A small autoregressive pixel model, trained from scratch: soap at rate 0.0013.
Rows from block 3 of a small autoregressive pixel model, named by matrix and row number. Rows with one number belong to one neuron. Each number is 500 + 40 x the weight over its row's rms, rounded and kept within 0 to 999. All counts start at 0. Numbers have three digits each.
Before each neuron's rows are labels from the 100 images, of 14976, where the neuron reaches its largest size: "responds to" is what is common among them. Only what is clearly more common there than usual is listed. The data: capsule endoscopy frames (Kvasir-Capsule).
# gate: MLP gate (model.blocks.3.mlp.gate.weight, 768x256), inputs 0-255
# fc1: MLP up (model.blocks.3.mlp.fc1.weight, 768x256), inputs 0-255
# fc2: MLP down (model.blocks.3.mlp.fc2.weight, 256x768, transposed), outputs 0-255

responds to: finding: ileocecal valve
gate.389:552478459601501578456492530548499503477493584486444482469514510480457536543507426517448515573532548512590528535461470528449524525495488503493530514453504468513510474554517507447434517514421568489535482480560483523552546483500482429517510461525492517496528479457484539522494498505511487474534476552487483551510435536526499525433578502536464465461462445468543432506581518433525548508579497446453464440583531486542553507508475476514484451453486481505532500436564541496450470404520541474478416427531491549482489556458441483526426499517442438446485565550563511499497519467487516556500508448523512499486498538526454453493459555514541531581568541474472452459514510463524492502515411463487531455518444462433579509523500456476528467539541523566554541531437501405521458478514487
fc1.389:466489566481484540494515498460491570564496516529525488460492470444525456591530547510479465523479542510446442505448497524476580501537503507527479455532430470469451534537453513386442521458531591498523528504540409503506504464506486522525475525462515518495534463536531469540483464558538491506536470466478440560465494554505443485546498569544446445466476553482402473586477508506460441471556442473433496605536466548529477494529503569476445418610434454468485461534440460496455461488499517492428469542569505490446415471520497581534504494518477488470501502522489549541473485502493454562437513506568476514468475485538493546476457454530539490517554538502561547495575512501464483444438531510509541555474539470475490534534592464473479568484487505503500548475486454498486470524455471
fc2.389:532562468450495491506525556445454518466566557489507480414423500463495484561513532460580521514544548501496446464526552607492509471584564451504534494515521453514507477588532490518461488437558484535546492507559514556458437502507424552458504449512465476489505510493393481519411549468453543485490506510577515478511539495540466511506478475500441482561484482549505512502518586522421526500511519519514512530468458436497530538504455465542504482462573511494493502480538518462523510459520465447437539488587541530519483522461555589544499562551481538432446514521490544494563526530541422482420491559526541460455502467491553471518496477570456443559481501443432533523473496566468503519523507424465507472517482505516483530500506424540573521534508434518592488523485529506563473456497481

responds to: finding: ileocecal valve
gate.409:511540492456560518541504514518524549516494499469506495436489490524497489556474583456588406488503497506463508509517494531504475476485511457585464526447568454531528515473462450551509511528527544515501508400464440525517505463552517491482486584438521516518541459450488504401500537495490540547438452489511451503565497598430551489557547446510459512526446504446544508517469484547538569557491455420452485477489526482518548460494522459588576473484420541480549526502493506508497517465539479493557523557440591498496492462566507497526535556465518443451521535501414518485509514515516518530558529542547529531486448511481583536480529483423462514534517505510536536562518481496544490533523491540536522512495453562405515504521452484562530439550461446445391542489497482418448528490503455
fc1.409:501510496434474465475435463480591531529479535529516490601450563476555518524516515512517418458494535434564475489482410386517559445512526530569497470475522501436454533518504481461503529517466483498495491448580470392466512465504489506442526480533421491527468452487464465491487424496416490509514539504486557512478556550458490516539540587451522527471540461555499557512552517435488517416502561539488495536427488503468474532591535504522495498515586461520481455530479461517468450565399594494552544473491508516473474517422508536440504498541516476524561516498520421517574492483436432522483501519472487477467471520546479504483506582530481448480489512439476541532499524487555533542461515494534513491534484474518538508519497552516449517507520501531554481461441563588508472515535525
fc2.409:480550531480535557480530472519502560508478472541520573509523477472561399509556514517479569494480500530510528534523484477505415512576528573501535516540471469563536462470523533558493506430511504491551526505567433515454507481486503503562506558509478527459515534529529507493504540488557470636520529574498455472520462425496541484517496436471426412584481477526488568456562467591472511567471509503549466479514554490494459453514506509509442490473529493538422524470615558466431499495492507503465442466492418489471543459519530507505435461415501463582501491491525519527493524524566505487560507514483454522488484545490440499540522531578495502545513461459517575544449472530496444513554488484482462502511523478494479508490528501462561414519547451546561517466463448400482554500480477

responds to: finding: ileocecal valve
gate.531:480514533463505509420490558449489515502429498472520453482521511462534515475475440518570476552586475571559488467470519493470553591489387500483493552466507463497510456480496479443490488477400513516430520511481458473519527559535456480494516474523522571458485476474591471506503437495521545387487431522489435440542469514532469482474472500561466433490431537494482476530519427507543454465573440480485545572508477536510484509615459517499487522512508488536593424487500532417558490492527507448481526471484499515451536557538424428519474516446452482521602487510460502438482487548493558491471464489479534449503445451470538562511441520478498502475476483465520476493485426456556511556519477526510495512399419488505483531496449500543486533504500454478509498474515527481541464519506423
fc1.531:516450494509504587489513507493456550542533505517482462479452511486542546481532473457494481464468512488512466489427571509490465480464450592525500500511485522520500514509495524441466469471550484481469470529548560525521475472449494539465540534427569563507432537551458495505514460455521512524430433520516521519528499472627566449524491533515456504507482559531479561530522442408475499550535476492491514492473438476487437486512467518425521475586535534508429508525448585526476533564508487403544493514506502454480476545486478454500466547527601518516560591592489464564589501561489569466427485511492465430520398462529520469510534462443468537539485515480414540482533449509531478484454480530534464529576469516481499509496453561535461481500550534497446484541445442459454500495507516
fc2.531:488519551463540496434488494480472569590452494551563537452649523562564517539473513470555504438516423501470481519473523514498472472513451458487568500526506504484568449504552445464531519530581529570567511475501519577528501463511485487471480519520524529484444515461580492513520527499491541529539497506476474539478599486504526515521509516425472530590516487536575452480488541408530417479489563527471571497519593473460575490493437480512497516517435520551525475461501508482559505527512529529458492513512525433475485507556567523477576415396464597517463535479477499503466517459501522520527522534477567496439489480489496468513511526539464552500464451448506547445514468558555500508462449480526544557518539517505477553471506507542494552552536497526498489514476504469550582560502501

responds to: finding: reduced mucosal view
gate.385:532527506521427511515467505548580494509433535530513496466546446502553459485502508553500480499431518504564505444535431539435469537472462465447521501556469415539462467487569546504471509515483441564525465493476502526438520514516498462477473490547509498500425594512389506517519515528501446472517524501481519462581516547540471569453488531464493524553441546481472501510567501446495463473447448454488534481482508538527554509516529463492530504493542558510502489508471491468485532472611557525519478494459513431562491556432526461490478556477487520536447584473506467468559536527516522508540526479394542511514542475503511553427475550473552492497512483584486460546441537540530420458532541484469517448466563496456477542532498410421549457538539627482506566482463496495449498540530515
fc1.385:512538447573590508557467581470523425545484491618491467502497508499565603542461476468521472555527475381463508550526513571531569490561503475451456620465457536466476481456578551519506445512436538495514505453495516493535507524424483457555531509536466494525535500546515493495436572459492526582503523499490538549519530429489543485437561526484526565527524481527473446449469566550557476504552554523526523529548502483486472533442497546471419481461555449469478519503465546478486523490451497478481531517536475517505439487591558469509522490483486538460549484420449544518490443477480510482553491523490504522482489532544520545502504527473527487579503508467481440462487527514535532534513445493489500546461495484516454591446563485456500499442562495512446508488560533565489485481477471
fc2.385:535480526560497468404525551442483547500481505524488407578511484509502386482514486505480505443501525577496469496489538454457532540534499519537488567452490521520437554516509563537464511538519539471523547491450561450487448584454475522470563518450456548517523486474505527467484473500489465454530517578485504501461492519452459543490522542478480544532538417474557529539474496375512551486549542520490537516515502562542510524513500512471472499436668504543492497514582456538516469504505495468571412508511502502493519483476470431493413528543449475502423485515565521513464472551511528483550542538442488527475525562452449441497409456493490556445503504485546497580533519485481464479508494501531479517434478499583497514522548455540565470541490469471500491519533484451460485497497581

responds to: finding: ileocecal valve
gate.434:525416498469413513517438501498539505557459518462498561536527558480498550480544541561514537513540492475532551465490502522487526488461483478521542576511563458442462483480460469501570525505563450455470517538462487491555532508412567531472468502618540489490519536470456505528530422541492508519459497500542478536577514506498449491505507552529533496525471502502510498505542559478532436475477544527522488517460534424534514624469453575528474533510506495492490458413461459548508435498448498476508440521487523478401551493541483489429447498424502493512446456465498556472503516495563505500506479472551459444539448457458566558554552527501519452416466547434539520509469531519461525517539536523544408564452445496556507540470507503519508429478580522551499487472570508459497552519554448
fc1.434:518508452521519465521502506502547482581525514507459484503552416488567523462568488546470511429489425514519438466557392471455493473572557534580465468471581483511573517455419509548574442467473467560539479521472474543487461534524542464477474536506541571442502471536506433476496497458498404522473454530490535484483501472562490509559519427549481522477513443474541499522499490523470449516494460447474572423552464573514558628495541563491499554519416547463497503522441470483535537424545496556452492474460492525451469549463490512461516461437529527519457469515535479475513508541532500468581441598507532527470494487539443546483554423500481469453500497524531523536531476538540491521556469498558574500508496492562513521455479482497518482494505463478433517506509518551498516524518476
fc2.434:505469482487477512532457406517463524526472476517509542504437492480566558517497510529525439459459555511490521484450470526442515482541483444533533495478520522514470472470528510464507493413446488489519536559479483517534420553612418508431491499476513502562538491497483446550476475501514436395537538480458504470512502495472512483490453523479498518506477498516478521517426531504579416498549489535511518477569557496507464542466495495436489467497441522499490489474468499443433570457466454504486524479521495456540466505562439454504444560437545437540427416533499527405497479459492431516436573464524487464506535498500517481527507569484530502625510489517511534533452511453550517516561533555475502551525494523469392531502469456515510563482554516474565410450542481519506412588539480

responds to: finding: ileocecal valve
gate.198:457521551577504570542497531496448478495443480509493443461549484503516527464532517518480519529517474501492488507435460487510471511474521576513516493466494476450434574485560473473487476431440437538528482549544496523459501497495565480577557577556495495503510499447513489572517481506537548580496508436537479490451539526492505541541499527503497541486547529523469553576520495495498538450541490517478524424456477504521496513535512482475445519481490543572545507519513436539521504496629547454507529648576514561494446454459460498467554470501510496452423538487479516573451504485485515494444473490472447476502490464506525479521425442465547537534512473494498536510476403506565491449440434458489508607410428493438455526536499564505516523527471554406433491520511493554477528470484533
fc1.198:505503478515513485518488396521521559521506465469498523486452470506532404548433486492475501553528533526465489482538519510445503518530594508512499457472396514506479534468514608515490556467558500499525553465479506522553506520576452416500559511547407530504504515517502501473532515514478515485501523510454560534536507501560533515476478483543560472438521485539489492523547534493505385489585474471475440529439474505477468543604527492519512531494538502518523446506541502567511468420481519484505470567515534452566565484525493508498426493562491501440484530437499486475468419519563549458517427563491597491538519492491546421558543548489576494524522662482526471526515487472466521465510458485553489482506541462545513485445481539508560488547512455530479563494509466521465475451467481
fc2.198:505474438549465512514493528447516505492514515491491528534431465451542494459535454546500530490493531493470553444532566496455487447520453506374437444513477482513562476458531514504547565512585474447476497453544508511461454500540507534468497503432476465392524502516508537468453468481531469477551565522433494435525544429461412520497548477451474392583471467531517503519590426486524513478483500473530520569512573481514494504495490462548449393537476471425450539445460444470575497485437509534467442420482557542500526495474450533523527511504527469444455558508489520482484414513472513530491509432561531473456413505541500540404462506454525488541466540463487475427440514545474517524523478479494535508518485452480501541467513504526534454474527491518464486551504532499536563537536481

responds to: finding: reduced mucosal view
gate.201:392503528478509492548555436512523533491498440471468516507486461472482462473509495474445523490479512528447484510385576413495508477507561544490540493493563515406480485538505512492500510522434478482521408473505399498517545522515525502520529568509475481480553461570480468471480434524607570460547502480550518516467498463516468447552525497496528576478417474477483501458528522461481548501474440483457493494541518562544563527540499504456525576498498488522475529426550435474431521479530496505489501521455476499504509564495413530515488500487503453547460482541448557531444511540535426422516512537479542450481519498500525474536472458476461549546478519470532501530439506478472497507409498523550464519513530497548429448389382558466560524543535464488501536488471564501465483514437443
fc1.201:535466479535489543486460464510475554481563510450563504499562463470532515475525522622520501503518585419548509483498434520527497534452495513491493495503522541491538545509528467503446563500529477490492446456476425541512495478496506442437550605547572483483499417457541484469465483572461490436497531499479542520553479552494473445438458487457480503535512536541457575521479570547492483433520524467533552484591516510483488425426537483424469480472566446471487472539488559464451475544479538458490491520543514526473435562442532488454445563532580462475527527538468464476464496459557545549514454497429512459484437532559514509484490458537448483471516439463536438553505504469558432561547556501489515441498495474459468515509502464463422427536470494534486453538480470481505560475532549
fc2.201:523526498526512532512498578539501455461521506526556477585493572526499456483522549546571519499477504531439471478551504479441481502489495552483436432472492480527473494448468582483535503427589503474472487561490499464542483507519527535531496467456476507544460516548479431469562449484448502504464451503467548508607495455516515552521498539484534413464458518508558495474510536502489504509508448524488476488490502503543482464472448453433532499509483624471494523524546479467476551547553472451501507571563547543528548590524531487558543496502533551481507528557451424514473534538484473495464485515514404513515506498534393510512544513467555474414417527518476575562531539471483550538474430498538492552549526531515503456459522520465405602494491467464548481525469579482557486576509492

responds to: finding: reduced mucosal view; finding: ileocecal valve
gate.234:492509523481475493502517493540460468527489577519545594471515523528573534536457534515502430507470496510591479484433514523450488531480571569485536536479497513531454519467463556462499442453505456574499564462556488533509507472547463505509443471450492532450555474529410499502543586530537541503499506452477549568528496560566509471566528520446602546506498534578498510542439488514493382490507401513462487530548475490556556485507500506475481488505523492534542498494455496500502461536571523529467480458529544478525503475556513488475506480505520538438530510540502486475555452550483497592451496533523498525573486546461504516567495539482496499508491428507482551459366549513552484512502510468508518466501523433463548523515514496513534454534528524467507529568452454421433585511531382
fc1.234:468505489528534448460491458450548479499437559453499449492533471483490513502585490420611464496451552549472544556472435534476507501490512536473570440510507541525462452460461483520512543561481492577497452514446480485442496463500448495508476508486546483500528497554524516473492479527473512532530479482552442494533569412521495502480468443431501450489461602476435461461537474512542465514490550443446470549483541493506462453487515514511522494468442477460484503560524540541542448418483517501472498444490491524519507467510559488450482488478532537492407458574527490459550507462532509530469444399515458465506533525465463516549490594522489544497542471513459450592532500468538525548512453428531415498575509485410421513593533498464491469461568471552505463561480560539478444500513487
fc2.234:527547535490489494583559508471551563448513521525488486526539515449546525509469522534512512426573506472477526528438566535486456524469443490459517485465574564529434491505465550541527550509531430511429537471516503467525503429501532548514487422520528491521495464535509566517496455543510546492425514473445532521500497566412498532486485586552483431487445421468537506532512519396445574519487394512468571528555448513540435502550499451480467505468439485539522521546464450507465444506496497509493562476545558527478480460469474518438553471462504490515457542487498523535464533498452507505565547545557490516483440518488565600558492508576475520443485466468535450512434538439477508528530502530509472519459470469391495460410475533574460498535474467518489482474477490543532522510535479