Weights of a small autoregressive pixel model.
Model: 5.38M parameters, 20-pixel images, arch transformer_decoder, width 256, layers 6, norm rmsnorm, activation swiglu.
Training: soap at rate 0.0013, 8800 steps.
Data: 42238 training examples, 13.3 epochs.
Rows from block 3, named by matrix and row number. Rows with one number belong to one attention dimension. Each number is 200 + 30 x the weight over its row's rms, rounded and kept within 0 to 999. All counts start at 0.
# q: attention query (model.blocks.3.attn.q.weight, 256x256), inputs 172-255
# k: attention key (model.blocks.3.attn.k.weight, 256x256), inputs 172-255
q.207,163,227,191,235,174,236,185,245,245,143,231,242,189,163,189,205,171,225,174,203,213,180,282,174,181,253,212,171,195,184,265,153,192,202,175,187,140,174,172,274,170,180,180,151,184,203,229,196,183,213,183,170,213,174,228,153,126,211,188,235,208,192,170,194,190,202,251,217,224,211,146,222,195,181,177,181,198,195,230,169,133,152,217,211
k.207,241,174,183,212,193,216,205,162,147,220,195,215,134,202,207,188,268,220,245,205,203,194,121,189,216,232,188,237,221,259,137,260,249,164,205,197,235,173,168,175,238,178,221,223,239,197,208,201,204,174,223,221,233,146,149,239,210,190,174,201,199,120,235,163,198,223,132,129,202,212,205,197,182,195,192,224,164,164,196,195,187,191,186,183
q.208,245,210,193,211,170,237,201,166,271,243,172,173,209,268,204,261,174,215,188,187,245,181,224,199,187,174,257,161,221,196,197,112,207,205,208,196,179,181,187,168,254,194,200,207,224,166,271,175,206,225,233,179,197,144,224,264,203,212,214,171,183,157,168,207,218,188,221,283,229,205,175,211,219,216,207,231,270,189,240,196,197,267,177,187
k.208,176,155,168,207,207,207,224,207,216,171,181,216,207,197,167,170,224,166,216,150,173,233,204,161,173,164,191,216,212,141,251,231,207,219,154,159,176,197,222,211,210,186,198,209,235,158,121,166,187,168,191,219,194,192,276,175,227,196,217,222,233,227,230,161,211,225,187,183,170,184,240,215,146,144,210,188,229,192,188,241,162,117,202,193
q.209,221,178,163,258,181,200,187,193,183,204,199,168,107,143,186,206,242,193,217,191,153,191,227,205,184,204,190,208,162,204,278,254,215,189,225,210,189,235,164,195,200,127,163,234,153,158,228,221,202,201,171,232,228,216,213,161,190,233,195,223,212,248,186,215,162,239,228,258,182,193,116,217,219,240,218,189,171,161,190,191,182,214,192,219
k.209,220,203,184,166,197,158,247,220,189,241,195,193,250,249,198,211,187,191,146,127,248,237,205,203,178,233,190,162,184,178,222,144,179,204,207,249,262,164,164,241,194,196,225,179,192,210,205,211,190,255,226,160,216,234,171,221,181,185,244,220,207,206,159,192,291,197,178,197,208,163,208,190,290,201,181,206,202,220,250,255,243,232,198,195
q.210,204,173,175,203,157,164,177,194,260,175,240,206,253,153,263,161,209,173,225,185,167,196,184,199,251,166,247,170,207,217,184,210,180,246,191,198,249,205,234,215,214,235,187,211,174,264,171,206,220,179,210,222,212,189,141,257,221,150,159,204,161,214,197,182,214,221,184,209,226,233,202,194,185,215,191,238,113,176,223,222,204,211,199,191
k.210,223,181,174,168,195,167,214,197,214,223,237,172,230,200,216,157,195,181,215,154,145,199,181,211,207,194,232,248,221,206,200,235,203,237,179,187,202,188,174,187,173,209,185,192,173,154,197,147,180,204,146,216,214,131,239,203,185,165,218,234,156,189,210,166,209,228,204,170,188,221,197,117,203,201,219,199,186,198,228,215,275,232,221,175
q.211,201,186,173,277,191,195,211,174,221,169,213,204,210,181,216,201,194,172,176,262,193,217,242,156,183,207,187,157,182,239,211,247,253,222,194,242,194,152,243,181,207,209,158,184,173,181,242,214,216,235,247,193,243,172,232,188,187,242,173,180,206,233,186,224,231,184,196,198,201,211,176,227,206,217,222,186,240,151,210,216,163,216,184,215
k.211,193,209,142,152,131,188,224,167,213,198,231,134,180,203,177,207,200,201,178,213,179,181,212,189,208,172,198,185,207,162,191,241,183,227,171,248,237,208,255,161,178,204,278,197,199,195,213,171,249,188,185,186,230,170,180,222,213,168,206,218,177,247,251,187,173,151,256,225,214,183,233,231,223,211,230,179,191,144,232,187,208,181,169,226
q.212,166,161,196,219,240,216,235,192,206,208,179,148,193,213,142,212,191,179,133,215,151,171,156,197,171,230,179,161,214,178,188,214,251,201,182,256,187,212,157,212,229,220,201,163,187,164,126,185,218,244,241,196,227,180,197,210,156,141,185,240,164,242,186,212,245,235,206,212,239,215,194,206,184,219,213,197,214,180,230,214,214,222,241,192
k.212,197,153,179,176,209,158,174,185,192,206,180,260,187,201,233,196,234,224,238,162,199,240,183,201,223,228,196,196,214,172,169,170,213,234,176,245,181,209,189,232,119,203,132,219,227,216,190,200,198,205,239,221,164,233,223,160,228,197,201,183,180,186,251,182,224,238,189,126,221,175,238,228,239,162,174,227,185,199,161,199,185,211,199,201
q.213,168,212,227,180,227,219,192,236,164,197,200,248,177,236,182,228,191,175,164,183,189,205,194,224,151,169,217,232,235,232,190,220,168,159,228,196,191,200,177,263,196,224,178,143,175,170,197,135,119,236,169,161,133,175,253,175,168,202,228,206,161,237,161,132,235,219,237,296,219,180,213,176,196,174,219,168,210,179,234,170,210,212,237,231
k.213,176,220,148,210,226,174,220,178,205,183,199,232,260,207,198,278,215,232,174,173,252,153,209,209,211,245,203,208,200,232,216,224,225,219,207,204,199,229,169,220,209,198,141,252,174,129,250,249,223,228,239,203,180,222,171,164,209,264,191,192,239,208,168,244,200,234,197,220,223,138,208,209,196,215,219,185,250,197,177,174,216,249,217,226
q.214,216,210,181,218,208,197,206,214,180,195,178,138,197,121,194,161,166,187,178,170,216,232,192,176,143,219,195,255,155,217,189,114,237,177,181,192,210,149,209,166,218,230,152,178,194,224,142,152,198,204,198,201,204,230,145,267,243,227,208,218,226,197,209,180,201,186,170,209,197,230,271,194,208,151,188,161,216,145,200,201,185,207,231,190
k.214,214,204,235,215,207,142,205,203,246,199,224,203,230,219,218,224,189,229,213,190,172,201,191,242,197,220,235,191,210,243,216,226,216,167,220,165,195,245,262,198,211,176,178,246,179,207,238,231,196,195,234,226,218,213,173,208,211,233,200,217,154,236,169,241,190,210,187,172,180,166,212,254,174,230,238,203,211,180,189,204,183,185,183,201
q.215,168,146,157,219,214,208,209,184,231,193,195,181,229,184,213,192,170,126,196,175,225,145,224,141,218,160,230,135,226,209,246,137,207,201,185,193,161,150,220,191,135,217,204,228,138,229,196,215,211,216,170,204,275,220,192,218,230,172,218,261,195,206,180,241,176,202,219,211,182,185,161,181,232,234,214,161,207,262,260,158,244,267,189,229
k.215,204,190,261,278,161,193,219,181,168,230,239,235,200,154,176,188,172,207,168,171,196,192,184,165,221,220,253,187,153,176,230,188,174,153,154,160,186,198,215,237,195,238,144,135,167,172,249,195,184,194,260,208,198,186,179,221,194,163,243,195,246,203,163,231,172,190,221,263,222,204,159,168,200,178,202,186,184,197,164,179,207,225,223,230
q.216,237,194,187,233,197,146,166,145,197,179,91,257,225,184,227,198,241,210,193,187,190,186,180,207,224,158,167,207,204,168,232,203,178,241,180,210,229,246,212,207,199,272,218,264,200,179,221,232,214,193,200,233,208,218,182,215,181,169,162,145,200,179,215,191,212,247,212,187,257,181,255,207,199,221,213,235,174,194,194,195,222,225,224,161
k.216,223,191,165,128,157,267,180,155,253,182,196,208,186,204,187,234,256,198,190,224,191,193,256,193,209,129,191,219,216,145,224,197,185,153,211,207,195,202,177,240,241,173,215,203,219,198,194,147,140,193,191,204,180,198,171,229,221,211,203,162,226,278,268,170,203,182,129,196,190,173,171,191,156,178,190,177,223,166,220,275,217,146,158,196
q.217,253,176,192,219,242,198,181,202,227,172,184,194,140,226,231,205,191,203,149,172,189,208,177,202,216,174,168,177,163,238,191,225,222,212,196,192,178,163,186,190,177,205,125,198,190,191,196,211,146,255,200,248,196,203,209,242,194,296,238,212,188,196,199,198,189,221,172,215,228,233,239,114,217,200,261,192,226,159,216,194,192,195,191,227
k.217,194,188,148,179,179,228,185,176,219,209,221,197,163,183,195,170,288,178,184,174,197,218,177,158,182,195,205,145,149,187,185,177,181,210,230,155,197,196,245,168,176,190,210,162,236,162,188,159,164,180,262,206,186,221,191,180,200,181,224,208,254,184,224,128,210,226,209,181,182,241,164,180,214,136,207,208,147,233,207,253,265,207,236,200
q.218,160,155,208,178,176,198,222,283,221,204,154,177,224,179,178,213,201,211,150,214,164,223,258,250,190,194,184,184,191,240,268,215,168,172,164,192,228,200,177,189,174,182,228,177,181,176,207,241,174,199,229,189,159,222,190,194,226,188,197,226,218,170,166,237,217,160,203,235,191,215,232,183,164,200,131,195,185,213,218,147,197,177,221,163
k.218,232,219,168,187,238,166,201,185,224,239,238,223,168,189,250,215,211,184,149,234,201,228,206,192,199,244,225,191,170,176,202,231,207,187,161,200,136,162,173,233,178,200,164,222,204,185,165,171,203,158,157,204,216,175,198,244,240,242,200,141,212,191,223,179,169,247,166,172,224,131,199,196,220,254,228,246,206,210,208,177,214,113,171,235
q.219,195,259,200,212,194,212,205,134,230,185,234,196,184,183,181,221,190,228,195,163,185,176,232,162,152,193,217,162,219,181,226,208,184,187,188,209,253,167,213,201,223,243,208,210,198,225,214,167,209,202,160,209,186,173,202,225,200,170,208,217,182,193,175,227,204,196,178,220,162,187,181,235,233,230,185,222,204,203,133,217,252,199,194,154
k.219,219,204,173,225,183,174,215,236,231,165,223,244,208,211,196,210,191,164,202,235,199,215,207,262,235,252,214,213,196,210,169,190,250,197,200,204,234,251,192,176,182,200,184,174,197,190,199,257,221,158,188,189,218,191,215,178,224,142,189,172,175,189,205,172,180,191,148,172,141,210,201,220,182,217,191,243,202,154,249,173,210,224,137,180
q.220,210,223,163,198,211,201,210,203,195,218,249,238,220,212,256,207,216,215,221,207,233,203,190,192,182,179,235,188,237,179,233,196,250,196,237,164,156,180,166,241,124,225,217,145,170,175,246,204,323,211,184,210,223,194,220,176,210,230,188,180,150,195,189,201,213,202,199,188,160,185,179,224,235,165,262,240,234,206,206,165,191,223,211,170
k.220,171,226,242,278,215,173,200,226,194,201,240,207,162,212,183,210,190,157,253,203,232,207,136,185,175,211,212,248,211,210,266,275,214,212,198,187,200,169,210,159,212,201,169,182,184,217,185,181,245,190,194,223,225,212,207,171,242,192,194,293,238,203,174,222,213,167,167,221,188,198,199,183,193,247,189,214,201,212,136,220,181,181,226,264
q.221,220,221,223,163,116,215,219,179,160,173,252,169,171,175,258,170,233,174,117,229,208,188,209,132,226,209,250,255,162,219,238,223,237,190,201,178,213,220,225,192,261,205,247,201,228,224,177,212,205,190,127,193,204,224,170,232,233,197,244,220,173,189,206,212,146,229,187,161,186,191,248,174,246,210,180,249,191,188,180,211,219,183,194,169
k.221,198,227,150,224,207,157,192,207,221,198,188,237,180,170,166,225,190,258,277,201,255,207,162,217,221,179,232,209,182,161,218,207,259,271,206,204,152,157,169,232,213,161,196,218,158,215,212,171,208,184,213,172,212,221,233,198,246,213,245,245,223,206,206,228,215,176,180,234,180,243,264,229,255,174,186,150,174,185,208,197,203,175,183,152
q.222,180,221,205,128,206,220,170,185,168,170,184,190,249,200,227,177,256,168,207,193,153,166,199,196,285,140,207,192,218,137,184,226,202,216,238,225,165,193,177,208,221,201,207,234,219,158,244,168,218,133,185,240,155,210,226,248,193,225,177,182,193,163,193,212,128,263,225,188,204,189,212,217,139,189,211,210,226,208,213,200,232,165,164,139
k.222,208,226,208,164,242,184,239,267,188,214,213,164,237,208,202,242,188,216,204,252,163,210,187,202,242,216,223,210,165,192,183,167,169,169,193,213,206,216,177,243,187,216,187,195,234,210,158,250,199,183,226,194,193,267,227,238,181,185,252,189,175,229,231,190,184,161,196,174,175,164,176,250,187,187,188,184,235,196,230,182,257,228,234,150
q.223,212,223,212,233,206,265,203,230,200,223,211,176,130,194,193,168,172,145,164,205,213,158,199,202,183,231,188,184,189,174,201,215,231,142,120,217,118,196,223,202,212,166,186,144,194,154,260,193,191,163,221,201,212,235,231,213,185,137,209,203,202,190,176,207,211,220,195,230,214,186,171,241,182,201,180,205,205,217,191,230,221,225,217,224
k.223,157,164,200,210,153,203,185,243,188,210,243,180,186,166,183,218,219,212,222,215,200,258,206,175,205,171,226,251,234,191,172,232,115,247,164,224,182,216,195,206,186,166,172,168,207,236,216,171,140,191,106,156,186,186,240,191,205,230,190,199,176,209,162,203,226,174,162,183,194,193,291,197,270,280,204,191,162,237,205,211,211,188,169,230
q.224,221,199,249,188,196,207,184,173,162,255,204,198,150,203,183,203,191,206,209,201,174,157,161,165,210,170,207,206,252,230,241,216,175,176,225,193,226,227,191,235,191,135,191,236,187,227,246,200,203,186,168,213,178,195,211,166,199,258,139,180,193,230,224,183,222,221,171,242,168,173,174,177,149,225,283,231,215,163,154,232,188,220,225,198
k.224,273,189,264,234,246,177,199,225,263,178,150,222,238,170,165,203,185,186,213,212,130,227,163,183,186,167,184,151,204,219,184,212,194,190,155,232,165,211,174,188,232,192,168,213,190,196,146,195,213,219,209,213,142,179,267,252,221,186,174,182,245,235,190,209,212,200,188,135,169,193,249,197,193,202,137,230,178,218,186,222,203,171,224,192
q.225,191,209,181,180,225,211,193,213,196,173,230,204,221,186,196,142,191,193,143,150,208,177,239,210,212,169,230,232,215,171,191,134,223,237,237,158,184,193,193,227,232,257,160,208,216,214,164,210,210,170,187,198,201,217,206,179,212,222,195,201,196,169,188,190,127,196,222,212,214,216,196,214,204,208,206,172,193,208,257,220,187,216,188,195
k.225,241,222,187,185,231,149,167,180,221,212,266,220,198,209,234,156,213,189,214,198,208,210,190,159,206,254,217,185,146,237,163,280,229,212,263,209,171,202,258,205,178,196,192,212,240,175,147,180,164,238,219,178,193,146,182,207,188,180,202,166,201,216,223,179,200,203,145,157,191,208,210,195,181,188,171,213,139,160,211,196,243,170,249,212